A small contrastive audio-text model, trained from scratch: 39062 training examples, 67.5 epochs.
Rows from expert 3 of block 5 of the audio encoder, named by matrix and row number. Rows with one number belong to one neuron. Each number is 128 + 24 x the weight over its row's rms, rounded and kept within 0 to 255. All counts start at 0. After the name is the row's rms in percent of the matrix's.
# up: expert up (encoder.blocks.5.mlp.up, 4x512x256), inputs 86-128
# down: expert down (encoder.blocks.5.mlp.down, 4x256x512, transposed), outputs 86-128
up.359 100 [105 160  76 138 142 137 143 154 135 133 117 108 131 113 136 110 104 128 146 116 159  96 136  98 141 179 126 102 166 159 129 106 155 141 144 163 140 134 127 131 130 138 117]
up.360 099 [123 138 141 164 112 176 176 150 125 156 126 146 108 135  78 104 149 147 123 173 104 113 113 100 138 108 110 110 139 137 138 119 110 122 102 115 140 135 141 131 118 144 166]
up.361 090 [170 177 125 150 151 115 148 125 187 133 122 107 122 139 104 128 169 168 106 147 110 156 143 148 109 179 112 112 105 153 166 113 112 134  80 161 123 139 134 110 136 135 117]
up.362 099 [133 113 121 159 149 150 112 163  96 100 128  97  92 116 105 154 161 108 140 134 121 144 109 154 112 120 103 109 114 123 140  63 129 164 179 159 137 134 111 145 124 109 115]
up.363 095 [122 144 134 130 147 139 132 114 116 108 106 133 148 170 151 158 153 105 118 155 175 144 155 106 113  95 117 197 157 127 160 149 142 167 129 104 128 122 116 100 113 101 152]
up.364 110 [128 126 158 138 106 164 150 109 140 116 122 113 107 128 114 145 117  83 173 156 121 129 154 145 173 160 125 125 140 162 110 139  87 126  90 163 115 120 133 133 111 135 163]
up.365 101 [119 178 138 141 117 104 128 135 115  94 126  74 106 141 166 165 167 111 117 106 109 130 131  93 141 138 122 113 111 129 182 126 119 108 134 142 103  89 145 166 114 101  97]
up.366 101 [115 103 113 117  89 142 137 105 113 177 146  97 194 148 138 117 130  90 117 173 142 128 132 161 191 144 130 155 130 134 148 108 127 139 113 128 174 155 142 130 152 114 130]
up.367 101 [ 66 123  87  84 172 107 145 112 116 144 144 122  99 119 137 131 158 156  86 175 174 143 119 167 102 155 129  77 144 154 116 151 132  86 157 120 172 132  98 133 164 113 105]
up.368 102 [126 130 181 176 103 114  88 115 138 109 128 122 187 137 100 115 147 171 146 113 114 105 144 152 100 148 121 170 144  84 151 119 131 128 150 130 105 111 104 170 131 133 114]
up.369 092 [124 128 133 123 134 139 112 133 149  89 142 168 189  95  91 147 155  87 118 145 111 148 109  99 137 134 161 149 162 150 108 136 104 145 112 157 136 119 141 110 181  98  92]
up.370 101 [152  79 117 141 171 126 132 144 133 137 107 167 142  86 142 129 133 123 123 119 180  92 183  96 129 127 138 117 150 156 107  79 131 159 178 117 104 130 120 106 137 129 132]
up.371 107 [117 134 116  81 199 160 153 138 162 152 126 141 113  81 176 138 129 175  74 150 165 162 112 134  80 119 137 162 152 103 139 132  92 108 138 112 138 105 137 104 126 102 141]
up.372 100 [140  95 123  98  98 112 104 161 139 110 103  72 170 115 156 100 123 142 103 117 118  85 137 123 137 122 189 106 125 146 102 138 156 120 146 118 170 135  99 136 136 140 163]
up.373 097 [161 114 137 112 159 114 127 136 174 135 133 114 129 113 126 161 137 114 143 143 126 130 120 142 138 149 132 167 133 133 157 127 140 166 126 134 122 122 121  65  82 119 121]
up.374 104 [120 106  86 170 130 148 120 126 124 107 115 186 135 122 129 155 151 132 124  94 140 122 121 115 108 139 135 150 116 107 146 150 148 122 120  98 124 140 136 187 154 115 110]
up.375 100 [162 133 131 173 138 142  95 123 139 118 119 141 131  84 135 129 125 130 128 164 155 109 118 160 118 153 125 144 102 118 141 129 152 143  84  73 129 138 139 139 122 170 143]
up.376 103 [128 138  99 168 180  99 133  93 120 140 124 114 137 148 143 120 142 134 125 121 125 132 113 101 127 162 109 118  84 126 174  93 172 125 151 158 111 159  96 135 109 121 142]
up.377 101 [ 99 131 101  38 117 141 138 139 130 119 115 140 114 127 101  83 102 187 113 145 121 123 137 147 131 153 142 104 162 145 132 131  83 107 146 157 150 116  81 144 152 119 141]
up.378 103 [ 97 132 128 162 132 139 105 177 133 139 145  83 120 119 134  90 157  98 132 163 152  78 157 126 164 131 144 155 138 161 123 134  93 121 140 155 109 123 135 127  99 103  95]
up.379 097 [ 98 179 149 113 154 156 122 168 118 113 133 117 110 129 123 100 121  93 134 149 116 147 134 112 141 180 110 146 119 130 136 139 137 135  96 136  90 114 103 100 101 159 156]
up.380 101 [142  70 113 132 143 145 165 102 140  87  91 119 145 109 141 174 159 126 113  60 132  80 142 160  74 129 132 122 125 144 109  84 106 134 109 120 113 140 127 139 153 123 109]
up.381 094 [143 175 155  82 147 104 102 120 165 182 106 115 137 119 116 158 115 162 118 179 102 123 124  91 119 112  98 129 106 124 119 106 175 137 135 161 126 105 137 166 105 167 159]
up.382 101 [127 116 116 107 179 149 117 134 141 133 185 118 134  85  96 130 110 117 163 127 128 137 170 126 163 170 109 120 102 131 118 120 152 163 144 131 113 147 110 115 148 180 106]
up.383 101 [141 136 134 138 139 157 148 116 113 105 123 117 139  90 115  98 146 118 153 130 166 165 107 161 113 110 163 101 114 132 106 162  90 113 133 133 153 115 138  97 120 151 157]
up.384 096 [124 165 114 143 108 122 105 143  83 125  88 107 113  94  75 128 118 125  96 126  92 122 143 107 131 116  93  96  99 111 156 119 120 158 106 105 134 118 128 129 127 152 140]
up.385 100 [131  82 158 115 123 123 133 140 158  95 151 162 122 121 162  97 132 129 143 144 140 156 100 120 150 141 130 111 116 157 121  91 120 120 126 103 127 147 139 164  82 158  81]
up.386 107 [141 173 146 120 107  95 138 133 143 120 155 128  84 131 123 143 126 136 132 163  70 101 116  93  96 167 124 132 117 161  94 127 151 129 134 142 125  78 176 108 165  81 105]
up.387 104 [133 156 153 131 139 135 136 128 168 121 164  95 120 155 136 129 129 139 113 126 156 134 152  89 129 154  87 112 147 132  76 133  92  97 145 126 130 153 158 145 117 109 163]
up.388 105 [142 142 115 109 132 138 124 137 114 109 132 124 151 139 136  73 141  65 125 131 112 102 112 116 130 132 120 185 105 146 107  81 156 137 127 119 110 116 133 103 118 141 130]
up.389 103 [158 139  87 128 133 112 158 144 122 170 121 144 120 120 174 125 132 146 144 136 104 108 133  95 136 136 171  91 125 138 129 109 123 134 107 126 125 118 108 135 146 138 111]
up.390 095 [127  89 139 126 130 138 174 117 109 144  81 169 141  95 156 108 123 112 130 135 115 144 134  87 113 163 153 147 154 143 122 142 102  89 109 137  97  77 157 148 129 104 127]
up.391 101 [107 154 115 140 143 130 155 106 103 137 102 134 150  87 100 108 111 153 130 117 171 142 150 136 157 166 108 203  84 142 134 171 113  94 113 173 139 149 145 157 116 122 120]
up.392 088 [118 126 115 181 106 140 141 155 100 110 102 126  90 155 139 141 114 143 143 142 144 119 124 125 117  91 194 123 150 110 101 151 122 137 131 160 161  94  97  96 129 128 129]
up.393 098 [150 147 148 135 113 140 128 110 131 102 100 125 152 154 129 135 155 139  93 124  89  78 115 107  83 125 132  93 109 144  81 111 109 110  73  76 153 173 144 115 147 121 164]
up.394 104 [125 106 141 100 115 145  77 138 143 115 161 161 154 141  89 145  88  89 128 130 150 131  90  97 143 121 143 115 107 166 129 142  80 107 144 134 156 135 114 137 136 131  94]
up.395 104 [110 164 154 130  77 126 163 107 135  98 140 104 147  65 167 151 125 102  90 103  86 137 124 176 143 133 124 160 143 125  99  83 150 149  82 120 105 140 121  63 121 163  98]
up.396 100 [129 167 131 121 121 131 125 108 135 126  93 124 142 102 170 133 126  68 183 146 120 144  86 139 144 116 131 136 119 109 119  99 167 144 138 145 140 112  97 148 128 161 140]
up.397 094 [117 120 139 128 146 121  96 150 138 134  93 129  95 130 171 113  99 114 152 175 138 143  96 131 136 118 107 102 129 187 152 149 109  96 139 134  99 141 118 134 129 154 119]
up.398 101 [101 111 149 149  98 135 138 108 149 143 100 150 139 117 144 171  90 141 162 120 129 120 146 173 164 126 125 137 101  96  97 145 119 150 106 143 145 132 129 141 135 151 139]
up.399 098 [138 175 145 147 124 145 130 100 116 136 122 135 115 140 137 168 174  98 160 150 176  83  91 148 113 134 140 125 118 105 151 146 173 152 112 142 110 128 164 121 168 133 115]
up.400 090 [156 156 151 167  85 160  88 145 141 164  75  83 148 126 129 109  78 151  94 125 147 114 132 114 121 163 157  87 119 130 159  94 126 127 130 138 107 152 159 153 109 114 104]
up.401 104 [113  94 135 121 120 114 140 117 122 105 161 148 157  95 102 130 140 126 165 170 165 108 148 132 112 116 116 117  88 102 171 109  83 160 149 153 162 197 162 151 149 156 138]
up.402 102 [102 121 171 122 163 140 135 139 155 120 148 155 163 112 122  72 139 151 153  97 149 128 153 162 138  97 112 129 105 139  60 142 119 137 148  83 124 119 134 123 150 128 146]
up.403 103 [127 137 107 112 162 137 134 108 125 162  88 107 162 147  91 150 137 139 155 148 132 140 147 149 133 124 114 159  79 139 128 128 112 168 155  90 104 107 110 107 116 100 121]
up.404 105 [109 143 133 137 183 100 140 128 161 109 110 155 140 176 141 111  87 129 145  95 148  90 132 131 122  84 121 103 140 144 150 127 123 129 150 102 113 123  69 134 155 151 138]
up.405 102 [112 137 169 108  78 162 147 134  73  89  70 124 127 130 126  81 110  78  89 150  92 125 124 130 112 126 106 118 115 144  47 116 114 115  92  87 124 115 135 110 159 165 132]
up.406 104 [120 123 151 126 159 130 113 130 133 159 142 121 150 150 147 120 119 139 122 120 123 118 135 146 102  83 174 143 117 104 114 104  98  99 180 173 124 128 144 126 136 125 142]
up.407 111 [ 88 150 162 124 122 166 143 122  88 129 131 144 144 129 143 108 108  84  95 162 147 127 138 126 118 138  74 115 100 118 120 165 118 118 181 114  89 145 138 147  93  99 133]
up.408 095 [117 135 130 144 124 124 108 148 128  88 125 157 121 104 129 121 122 151 142 137 106 122 146 139  79 141 176  95 128 119 114 130 167 108 113 144 146  97 142 121 112 116 107]
up.409 096 [ 86 174 152 167 111 145 130 112 127 123  65 142  95 144 117 125 116 138 147 169 123 125  98 122 131 118 117 120 128 116 154 164 101  79 137 156 106 125 101 104 130  96 126]
up.410 106 [104 119 137 142 114 183  99 124  87 116 132 101 107  93 152 115  78 152 147 137 108 119  82 101 102 133 111 119 176 111 150 129 103 159 129 142 134 109 100  96 162 127 136]
up.411 094 [120 113 120 142 110 103 155 138 189 129 109 128 163 104  93 163  84 114 155 141 127 139 107 182 137 188 139 151 139 132 108 158 123 120 104  75 157 111  98 155 129 102 178]
up.412 099 [118 129 123 116 142 137  77 127 116 116 128  67 131 114 184 147 113 127 172 167 110  91 175 141 125 170 136  94  79 151 127 122 109 105  75 140 173 115 108 106 139 124 118]
up.413 090 [120 143  88 103 129 150 117  91 146 140 159 161 152 143 143 110 132 146 115 122 157 138 166 111 119 111 166 193 164 110 113 146  81 124 150 109 127 158 158 146 166 161 170]
up.414 104 [198  95 106 152  91  97 120 143 118 117 136 147 122 149 183 104 162 123 148 132 117 125 137 127 152 122  96 160 146  98  97 135 112 103 111 149 124 144 101 137 155 164 146]
up.415 099 [ 95 142  85 152 108 153 149 137 104 123 126 121 152 126 154 118 129 140 133 125 110 135  93 173 137 173 139 144 104  68 126 160 119 117 157 148 110 123 130 141 124  99 134]
up.416 103 [129 117 124 120 177 170 155 157 110 133 120 153 154 135 133 135 164  99 100 107  95 109 190  99 133 121 157 110 126 141 124  94 134 118 110 135  99  88 155 154 133 105 112]
up.417 101 [132 130 140 147 133 149 115 123  84 127  96 132 155 155 123  87 126 103 180 130 135  84 146 157 180 143 178 115 108 130 121 130 125 119 150 153 123 165 138 103 154  69 158]
up.418 102 [126 123 112 125 126 136 136 114  70 119 134 134 102 172 150 129  98 116 101 188 117 149 129 100 163 154  98 110 142 126 170 128 117 181 159 181 116 158 141 126 139 129 114]
up.419 101 [164 124  56 161 130 157 102 107  77 162 142 139 150 145 107 123 122 148 128 110 147 105  92  92 115 117  91 148 164  99 178 116 122 144 143 131 121 118 136 152 141  98 138]
up.420 096 [111 113 117  93 123 146 138  99  95 122 120 108 132 133 149 137 120 104 147 148  80 113 168 132 147 157 128 135  91  87  95 142 116 188 104  96  99 129  61 122 121 104 152]
up.421 104 [ 97 147 133 184 157 121 119 126  95  86 152 140 122  98 168 154 119 144 129 161 145 113 158 130 102 109 133 135 113 114 187 122 135 172 134 155  97 137 117 138 125 167 100]
up.422 100 [122 108 134 107 181 105 131 107 137 127  91 122 140 136 197  99 165 134 120 130  83 114 142 141 107 141 168 146 123 127 108 123 126 139 158 128 148  93 156 170 153 133 133]
up.423 106 [127 125 150 159 137 111 162 116 109  61 144 158 131 155 170 111 118 148 146 131 169 163  82 146 147 117 126 152 101 107 105 154 119 138  92 135 137 126  96 125 108 156  88]
up.424 099 [132 142 110  98  91 166 115 100 153 109  88 120 124 175 160 114 113 156 128 140 127  87 149 118 156 129 122 128 110  97 105 165 133  68 123  61 152 116 122 109  83 137 101]
up.425 103 [120 127 136 105 121 160 157 128 109 111 136 114 143 136 173 134 150 119  86 134 124  92 133 165 131 148 148 202 133 142 127 107 137  99 189 115 142 102 157 136 136 148 102]
up.426 093 [ 96 144 164 121 158 156 145 139 138 156 103 120  63 109 122 162 107 118 134 112 117 128 150 134  51  85 114 119 155 143 121 110 115 143 112 160 120 125 124 126 123 139 159]
up.427 108 [157 147 162 125 115 148 107 150 157 136  91 139 135 130 141  94 121 125 116 113 138 127  85  82 120  65 120 133 136 159 146  78 166  96 133 132 123  96 101 120 110 159 125]
up.428 101 [161 105 116 155 129 153 100 118  91 118 135 116  91 137 137 159 128 145 136 111 136 166 189 140  94 115 141 119 150  84 123 107 158  90 119 164 147 117 125 153 136 114 111]
up.429 097 [133 135 131 131 120 110  81 122 105  98 130 143 130  81 161 125 110  95 119 121 149 150 103 162 175 131 140 110 124 123 129  82 130  90 122 128 117 173 137 130 136 121  65]
up.430 100 [108 114 146 141 143 166 160 144 131 101 106 152 101 153 172 164 106  93 126 147  77 118 157  96 146  85 102 167 158 134 128 151 139  98 121 141 130 150 109  96 171  88 123]
up.431 102 [142 165 132 107 126 182 139 144 106 166 113  83 126  69 161 129 135 131 134 162 147  90  95 143 131 146 113 141 108 161 162 152 118 121  81 105 162 139  98 128  81 159 129]
up.432 102 [123 102 152 109 128 103 145 140 106 167 126 124 134 140 123 137 111 117 118 140 157 161 118 126 173 138 139 136 163  97 115 135 103  66  80 133  97 129 150 149 133 138 134]
up.433 096 [107 147 124 138 103 134 127 133 131 136 154  97 164 108 115 156 151  96 116 133 109 164 149 195 112 144 112 107 123 134  98 132 114 127 110 157 136 148 100 126 114 133  90]
down.359 097 [158 114 100 155  96 137 129 152  56 110 116  73 120 124 173 144 115 115 188 131 141 124 153 106 130 116 146 108 104 152 158 116 132 142 156 147  96 166 137 150 148 135  92]
down.360 105 [131 149 154 148 148  91 129 149 152 117 146 157 134 108 162 133 126 146 134 103 123  83 155 151 121 156 134 151 127 161 124 109 130 125 151 167 100 118 130 162 159 128 157]
down.361 095 [ 83 111 187 110 111 142 149 143 116 153  77 111 166 138 102 144  89 184 122 112 144 134 147  78 188 142 164 125 112 117 108 150 112 118  92 107  99 130  86 129 138 111 125]
down.362 094 [137  78 159  81 106 148 140 116 116 143 119 133 104 130 147 124 125 101 129 105  91 169 150  88 119 128  99 136  93 119 110 141 164 106  95 136 116 132 101 177 123 134  97]
down.363 106 [146 122 130 161 135 146 111 122 152 128 113 119 124 118  97 133  72 160 131 130 105 117 155 133 168 142 127 106  60 135 119 118 134  71 131 135 185 183 124 104 138 121 132]
down.364 095 [146 138 134 125 187 199 116 169  86 163 120 118 167 131 140 146  80  94 156 152 166 122 136 140 128 151 158 123 123 141 147  98 148 111  78 121 138 140 162 161 135 127 130]
down.365 090 [119 103 151 103 148 154 132 134 154 129 133 126 147 133 129 140 135 151 148 137  89 148 119  97 125  98 151 146 112 144 113  99 155 135 126 149 111 136 179 145 112 149 129]
down.366 103 [137 158 112  90 117  99 112 129 131 158 148 172 113  80 140 118 115 124 123 116 155 110 155 145 101 142 108 137 153  73 159 140 117 152 138  85 147 151 151 113 119 125 112]
down.367 099 [116 111 104 129 117 131 165  91  69 104 149 125 156 142 138 140 121 131 131 116 126  92 155 136 135  91 159  76  98 143 121 150  89 106 153 146  86 148 110 167  83 138  81]
down.368 100 [115 119 127 142 122  87 191 120 139 138 147 173 110 161 144 130 153 140 133 108 150 127 168 107  89 120 149 131  92 103 132 106 118 129 122 136  91 145 115 141 140 163  97]
down.369 103 [142 121 124 104 143 115 133 120 117 141 110 138  84 112 123 129  82 138 137 121 124 111  92  73 104 141 138 107 150 153 149 109 132 164 153 141 147 141 127 127 109 114  66]
down.370 099 [157 149 162 105  95 124 117 125 154 137 123 117 131 123 107 131 136 114 107 156 117 190 100 132 114 155 167 139 139 106 108 110 121 143 163 104 109 164  99 114 189 159 123]
down.371 099 [133  98 146  99 144 136 155 121 163 105 165 131 148 142 142 130 185 154 114 130 139 150 147 131 107 108 121 159 131  87 148  91 121 114 128 138 145 163 147 157 117 147 152]
down.372 093 [ 90  73 162  83 126 142  92 162 121 121 113 178 102 124 107 107 104 143 148 151 109 134 106 111 105 162  94 131 148 124 178 158 141 105 149 132  97 136 129 130 125 115 134]
down.373 102 [127 111 155 133 108 137 110 145 129 129 147 152 115 155 178 135 136 102 108 137  91 119  79 158 100  85 127 163 167 122 154 157 140 134  91 157 113 111 138 140  90  89 154]
down.374 093 [151 108 120 128 135 153 116 141 108 124 161 173 138 120 116 127 145  95 143 160 109 136 129 115 130  97 155 122 117 129 105 122 171 108 116 148 123 108 172 130 157 149 107]
down.375 100 [118 100 121  64 141 145 125 135 102 120 127 112 143  95 105  91 140  82 121 165 117 150 133 104 137 147 161  91 109 142 108 128 169  90 109 132 136 125  71  98 139 113 144]
down.376 110 [147 172 114 112 181 125 162 105 191 133 127 106 178 156 114  98  96 147 106 139 125  90 151 159 137 128 140 113 126 108 150  73 114 117 163  76 125 137 147 127 116 147 117]
down.377 103 [125 149  84 156 140 151 148 148 154  85 113 147 131 120 145 120 140 133 104 127 122 117 155 144 127 107 157 186  99 118 140 134 145  86 103 122 122 121 148 129  90 154 159]
down.378 095 [122 127 172 138 127 161 137  76 172 116 192 164 127 133 119 113 103 147 138 132 194  84 139 132 140 132  93 100 103  77 151 137 116 131 135 114 126 108 147 158 132 151 130]
down.379 093 [159 134 125 105 137 131  94  92 133 153 126 136 163 131 189 138 114 147 165  99 104 168 159 109 125 140 166 108 144  64 151 190 105 141 134 151 172 115 133 126 115 112 118]
down.380 099 [111 125 142 117  74 149 134 144 129 154 143 140 128 100 114 121 113 114 176 116 128 103 122 131 123  99 137 160 124  87 124 147 134 163 191 113 124  75 122 139 168 172 139]
down.381 101 [115 142 156 115 153 124 152 119 124  88  54 129 155 139 177 149 107 116 173 136 116 126 112 162 128 130 118 100  83 143 148 173 106 141 104 143 111 148 106 144 116 109 170]
down.382 107 [153 135 101 153 121 160 117 110  94 119 148 144 107 144  78 161 127 163 162 126 127 176 106 118 103 121  89 151 144 119  96 136 116 123 122 105 123 128 158 183 116  84  60]
down.383 101 [138 108 134 113  75  74 142 114 108 148 127 152 126 120 180 110  97 145 113 148 141 132 135 124  94 134 101 158 121 120  96  74  94 125 107 149 153 179 152 141 142 155 145]
down.384 097 [132 109 131 113  94 121 122 139 124 132  88 107 159 128 127  80 101  87 157 134 136 126 160 138 147 133 107 153 137 130 161 102 106  96 116 106 106 121 122 111 146 114 112]
down.385 103 [ 85 174 129 129 120 101  96 127 109 120 138 164 158 101 140 126 161 126 129 153 123 156 111 176 114 123 140 126 121 134 179 148 100 168 131 114 109 154 159 108 132 109 134]
down.386 104 [120 143 154 170  94 129  86 153 123 113 141 114 138 169 104 117 147 141 131 126 133 108 159 155 104 116 129 146 100 149  88 137 205 136 131 132 126 148 140  73 108 110 138]
down.387 094 [119 114 111 125 120 125 128 129 150 132 132 110 164  83 127 103 154 130 132 117 134 167  95 121 140 115 147 180 119 133 108 102  89 128 196 110 149 151 129  83 128 108 164]
down.388 098 [111  77 133 123 115 102 199 145 109  78  88 150 119 168 175 111 137 154 103 114 138 145 157 188 127 121 105 150 155 112 146 138 124 124 132 116  74  83 157 133 106 127  84]
down.389 103 [126 120  88 152 121 104 130 134 148 124 126  84 128 130  96 138 166 104 147 149 109 142 109  99 130 136 124 145 116 120  79 144 180 142 127 136  96 129 134 101 135 124 128]
down.390 103 [157  93 132 163 134 153 111  96 121 149  78 141 103 139 123 141 104 147 136  92  98  98 133 107 155 108 131 187 115 140 145 109 122 143 148 118 117 150 112 130 127 160 123]
down.391 106 [141 129 139 121  94 139 133 129 126 160 166 137 177 129 124 109 119 156 104 140 114 154 190 138 149 122 101 138 125 136 172 127 140 122 138 102 167 157 158  83 119  80 129]
down.392 103 [148 110 127 120 111 121 146 102 148 131 112 114 137 126 163 158 112 132 110  97 178  94 111 152 142 130 106  96 111 122 126 101 116 149 124 117  91 103 113 126 138  99 161]
down.393 096 [113 122 152 124  86 179 145  97 117  86 152 138 125 155 107 122 113 135 138 112 105  95 126 156  84 140 174 104 138 163 127 127 104 126 134 140 142  94 112 156 112 137  95]
down.394 099 [142 171 162 118 151 112 111  99  95 153 111  88 130 113 154 156 111 123 129 138 148 124 118 161 119 182 126 111  83 129 113 109 124 147 180  95 115 148 118 141  97 133  72]
down.395 100 [ 79 156 171 139 111 142 105 118 100 111 109 129  99 115  96 109 108 108  88 167 144 160 140 150 149  99 105 118  96 113 124 115 136 133 128 176 141  84 118 131 139 143 137]
down.396 099 [155 147 152 159  87 146 112 132  94 128 164 125 114 156 170 134 154  98 114 126 125 127 101 109 117 131 141 116 139 158 119 163 146 103 142 136 119 147  80 128 104 169 153]
down.397 095 [133 113 153 108 143 123 134 115 144 136  80 102 108 122 156 115 108 118  98  85  57 116 132 102 163 108 143 138 133 112 109 145 188 150 130 104 164 154 121 132 110 155  98]
down.398 102 [ 80 162 121  90 119 118 110 147 156 117 137 123 120 140 161 116  84 120 140 150 144 157 150 126 130 104 117  96 154 141 100 134 140 156 161 183 132 119 135  89 138 117 110]
down.399 101 [112 128 120 145 127 156 124  91 163 153 148  86 132 141 106 115 102 130 109 131 126 169 119 115 167 147 124 119 143 139 119 143 134 146 139 205 141 157 138 100  98  84 131]
down.400 097 [ 93 133 107 187 118 127 169 103 118 134 125 149 113  90 137 101 155 132 134 125 110 140 143 101 133 130 136 121  84 125 129 160 138 169 111 133 146 132 125 137 107 101 125]
down.401 101 [132 101 143 146 109 101  91 128 131 114 138 119 157 133  76 108 110 139 124 149 147 160 115 125 164  86 142 105 162 139 136 110 130 121 147 155 120 159 161 120 107 146 102]
down.402 101 [127 158 130 147 127 131 152 121 123 123 164 141 140 123 130 148 196 139 115 127 136  91 130 103 122 130 159 152  99 137 153  74  96 106 123 117 130 121 107 157 126 172 136]
down.403 108 [139 123 145 110 101 101 135 161 107 126 119 105 117 141 136 117 102 132 142 135 115 122 119 131 109 144 104 147 161 117 119 168 141 116 157 136 116 108 150 143 125 113  83]
down.404 105 [127 100  93 147 102 134 137  93 138  71 107 135 139 125 163  85 111 121 138 114  96 128 109 132  81 120 102 177 117 173 179 102 127 132 144 114 142 143 128 123 122 138 167]
down.405 111 [122 153 108 139 109 134 129  81 134 148 131 135 156 127 145 121 179 101  79 131 169 158 103 114 138 112 131 170 139  93 101 140 122 100  63 109 131 134 109 136 209 142 138]
down.406 093 [136 115 141 181 125 161 108 127 120 111 136 155 100 113 109  78 110 153 124  83 146 143 156 111 131 159 148 111 152 118 117 125 137 116  80 158 107 132 152 148 158 104 110]
down.407 097 [139 142 139 202 117 130 113 142 174 145  84 148 117 101 152 108 116 137 138 107 132 115  62  94 114 151 179 113 177 149 129 156 166 145  92 117 105 139  97 145 123 141  95]
down.408 095 [100 111 135 166 152 168 149 160 138 150 110 170 146 139 120 114  87 136 103 122 127 174 127 130 131 164 119 109 140 127 131 122 144  65 113 142 142 113 187 171 125 121 118]
down.409 100 [134 156 153 124 116 158 155  96 171 129 153 134 131 121 142 155 108 144 145 107 163 147 122 180  72 140  93 139 153 126 144  80 110 121 105 184 162 109 120  70  60 141 140]
down.410 104 [136 120 114 108 193 112 151 101 112  98 155 123  77 110 120 127 129 154 158  97 139  79 148  95 168 135 112 147 160 106 143 155  63 160 141 141 124  91 115 111 133 142  68]
down.411 095 [131 104 136 108 159 100 103 143 169 158 124 142 113 100 108 141 143 127 100 108  92 150 128  91 110 138  98 120 167  85 121 132 103 134 104  83 165 120 118 134 134 143 140]
down.412 102 [131 127 134 120  69 126 141 126 100 129 104 159  79 102 138 139  87 125  72 151 158 106 181 109  76 138 130 157  91 112 169 157  91 125 124 139 143 165 137 122 149 127  75]
down.413 096 [128 112 176  95 110 127  80 149 165 103 116 170 133 138 139 149 125 111 124 155 117 128 139 154 102 160 140 132 105  99 123 109  80 127 140 105  57  86 137 119 116 165  95]
down.414 096 [117  80 138 136 118 133  95 103 124 144 111 146 113  98 123 100 204 148 118 171 128  75  35 146 109 110 134 117 150  86 130 149 132 108 158 163 111 140 109 123 117  95 155]
down.415 099 [129 185  97 108 140 157 119 176  99 161 141 132 142 112 107 133 104  94 142 144 114 111 131 145 148  82 116 124  96 140 129  97 145 122 146 140 156 142 117 123 142  97 181]
down.416 095 [143 155  98 171 151 120 113 120 119 121 145 128 171  88  95 133 168 102 184  93 147 132 119 127 135 162 133 124 118 136 101 161 101 131  99 151 126  90 121 102 108 186 147]
down.417 102 [137 121 105 148 143 178 183 134 128 150 108 137 129 137 137 136 130 172 119 123 129 128 100 144 100  75 126 135 133 129 138 149  87 129 162 121 134 151 109 134 156 116 103]
down.418 090 [119 154 177 100 117 186 141 135 130 170 140 133 181 149 144 120 145  75 154  74 120  84 129 138 113 126  97 103 161 165 121 132  70  85 152 123  98 115 114 101 122 118 116]
down.419 098 [109 114 128  99 134 118 163 115 130 113 142 146 135  43 153 170 114  84 133  90 123 157 162 103 151 165 142 130 181 139 139 137 118 100 172 177 147 157 176 119 152 114 145]
down.420 096 [141 143 126 113 116 130 144 108 129 139 130  99 101 198 103 113 176 116 149 138  94 101 172 129 105 109 107  95  91 130 139  97 123 129 114 131 148 120 161 140 154 151 157]
down.421 104 [152 122 122 165 153  90 133 137 141 144 151 124 107 170 127 146 128 173 137  96 118 136 155 192  78 134 101 109  94  67 100 157 165  83 145 103 149 133 100 112 120 164 115]
down.422 096 [127 137 123  84 136 110 124 105 139 122 135 140 130 127 146 124 117 129 140 123 145 161 157 145 110 153 176 140 118 152 130 130  90 192 126 140 135 126 124 114 174 143 123]
down.423 098 [149 102  84 160 118  65 100 148 122 111 121  84 125 149 161 125 152 168 105 127 138 104 101 156 166 125 124 132 122 101 125 118 143 139 149 103 157 153 161 117 108 117 129]
down.424 101 [129 159 156 130  95 142  91 107 123 136 143 109  99 122  91  87 147  98 127 148 143 133 102 114 143 102 127 136 142 107 180 144  99 177 155  92 110 121 152  96 139 148 131]
down.425 099 [170  77 118  99 149 126 122  87 141 122 133 133 146 118 117 104 127 133 146 146  82 115 126 129  88 130 120 163 171  97 119 112 115 199 131 104 103 128 105 107 156 124 129]
down.426 094 [143 116 100 141 123 121 159 189 113 135 124 112 117 123  85 149 150 139 107  94 136 128 150 112 126  73  47 127 107 159 144 133 132  83 108 111 125  85 118 147  96 102 110]
down.427 108 [147 114 162 103 115 123 120 145  98 108 129 151 117 105 111 156 114 125 144 109 168 154  99 109 106 161 150  86 115 152 133 148 161 117 119 158 120 109 123 136  99 159 129]
down.428 100 [121  88 131 154 129 167 117  94 151 118 154  85 101  76 143 122 166 129  91 122 125  91 140 154 140 141  87 106 163 170 116 164 138 118 127 114 137 119 134 146 120 152 137]
down.429 106 [176 150 120 129 107 132 178 122 160 158 142 138 171 129 102 122 143 137 146 123 130 109 133 150  84 124 126 135 123  68 118 101 129 124 136 126 160 157 147 151 148 120 119]
down.430 105 [168 147 130 121 191 128 149 125 105 141 101 114 102 108 101 121 131 139 156 177 135 156 117 141 118 127 143 111 127 154 119 100 102 139 138 128 120 134 116 125  95 104 127]
down.431 111 [150 158 162  82 136 147  90 123  96  98 118  68 135 165  91 101 107 175  97  88 106 109 119  90 111 146 109 138 130 119 134 112 147 155  92  84 118 141 157 119  66 105 145]
down.432 094 [ 88 120  94 122 119 154 120 127 133 165 110 133 149  94 100 111 154 192 118 151 131  95 107 124 145 152 157 107 126 116  66 141 107 116 136 134 112 140  93 137  98 118 110]
down.433 102 [110 148  96 152 105 145 117 123 134 138 153 140 120 129 126  96 148 121 139 101  44 135 139 117 121 153 128 128 103 108 117 156 115 104 155 120 113 143 119 120 119 124 118]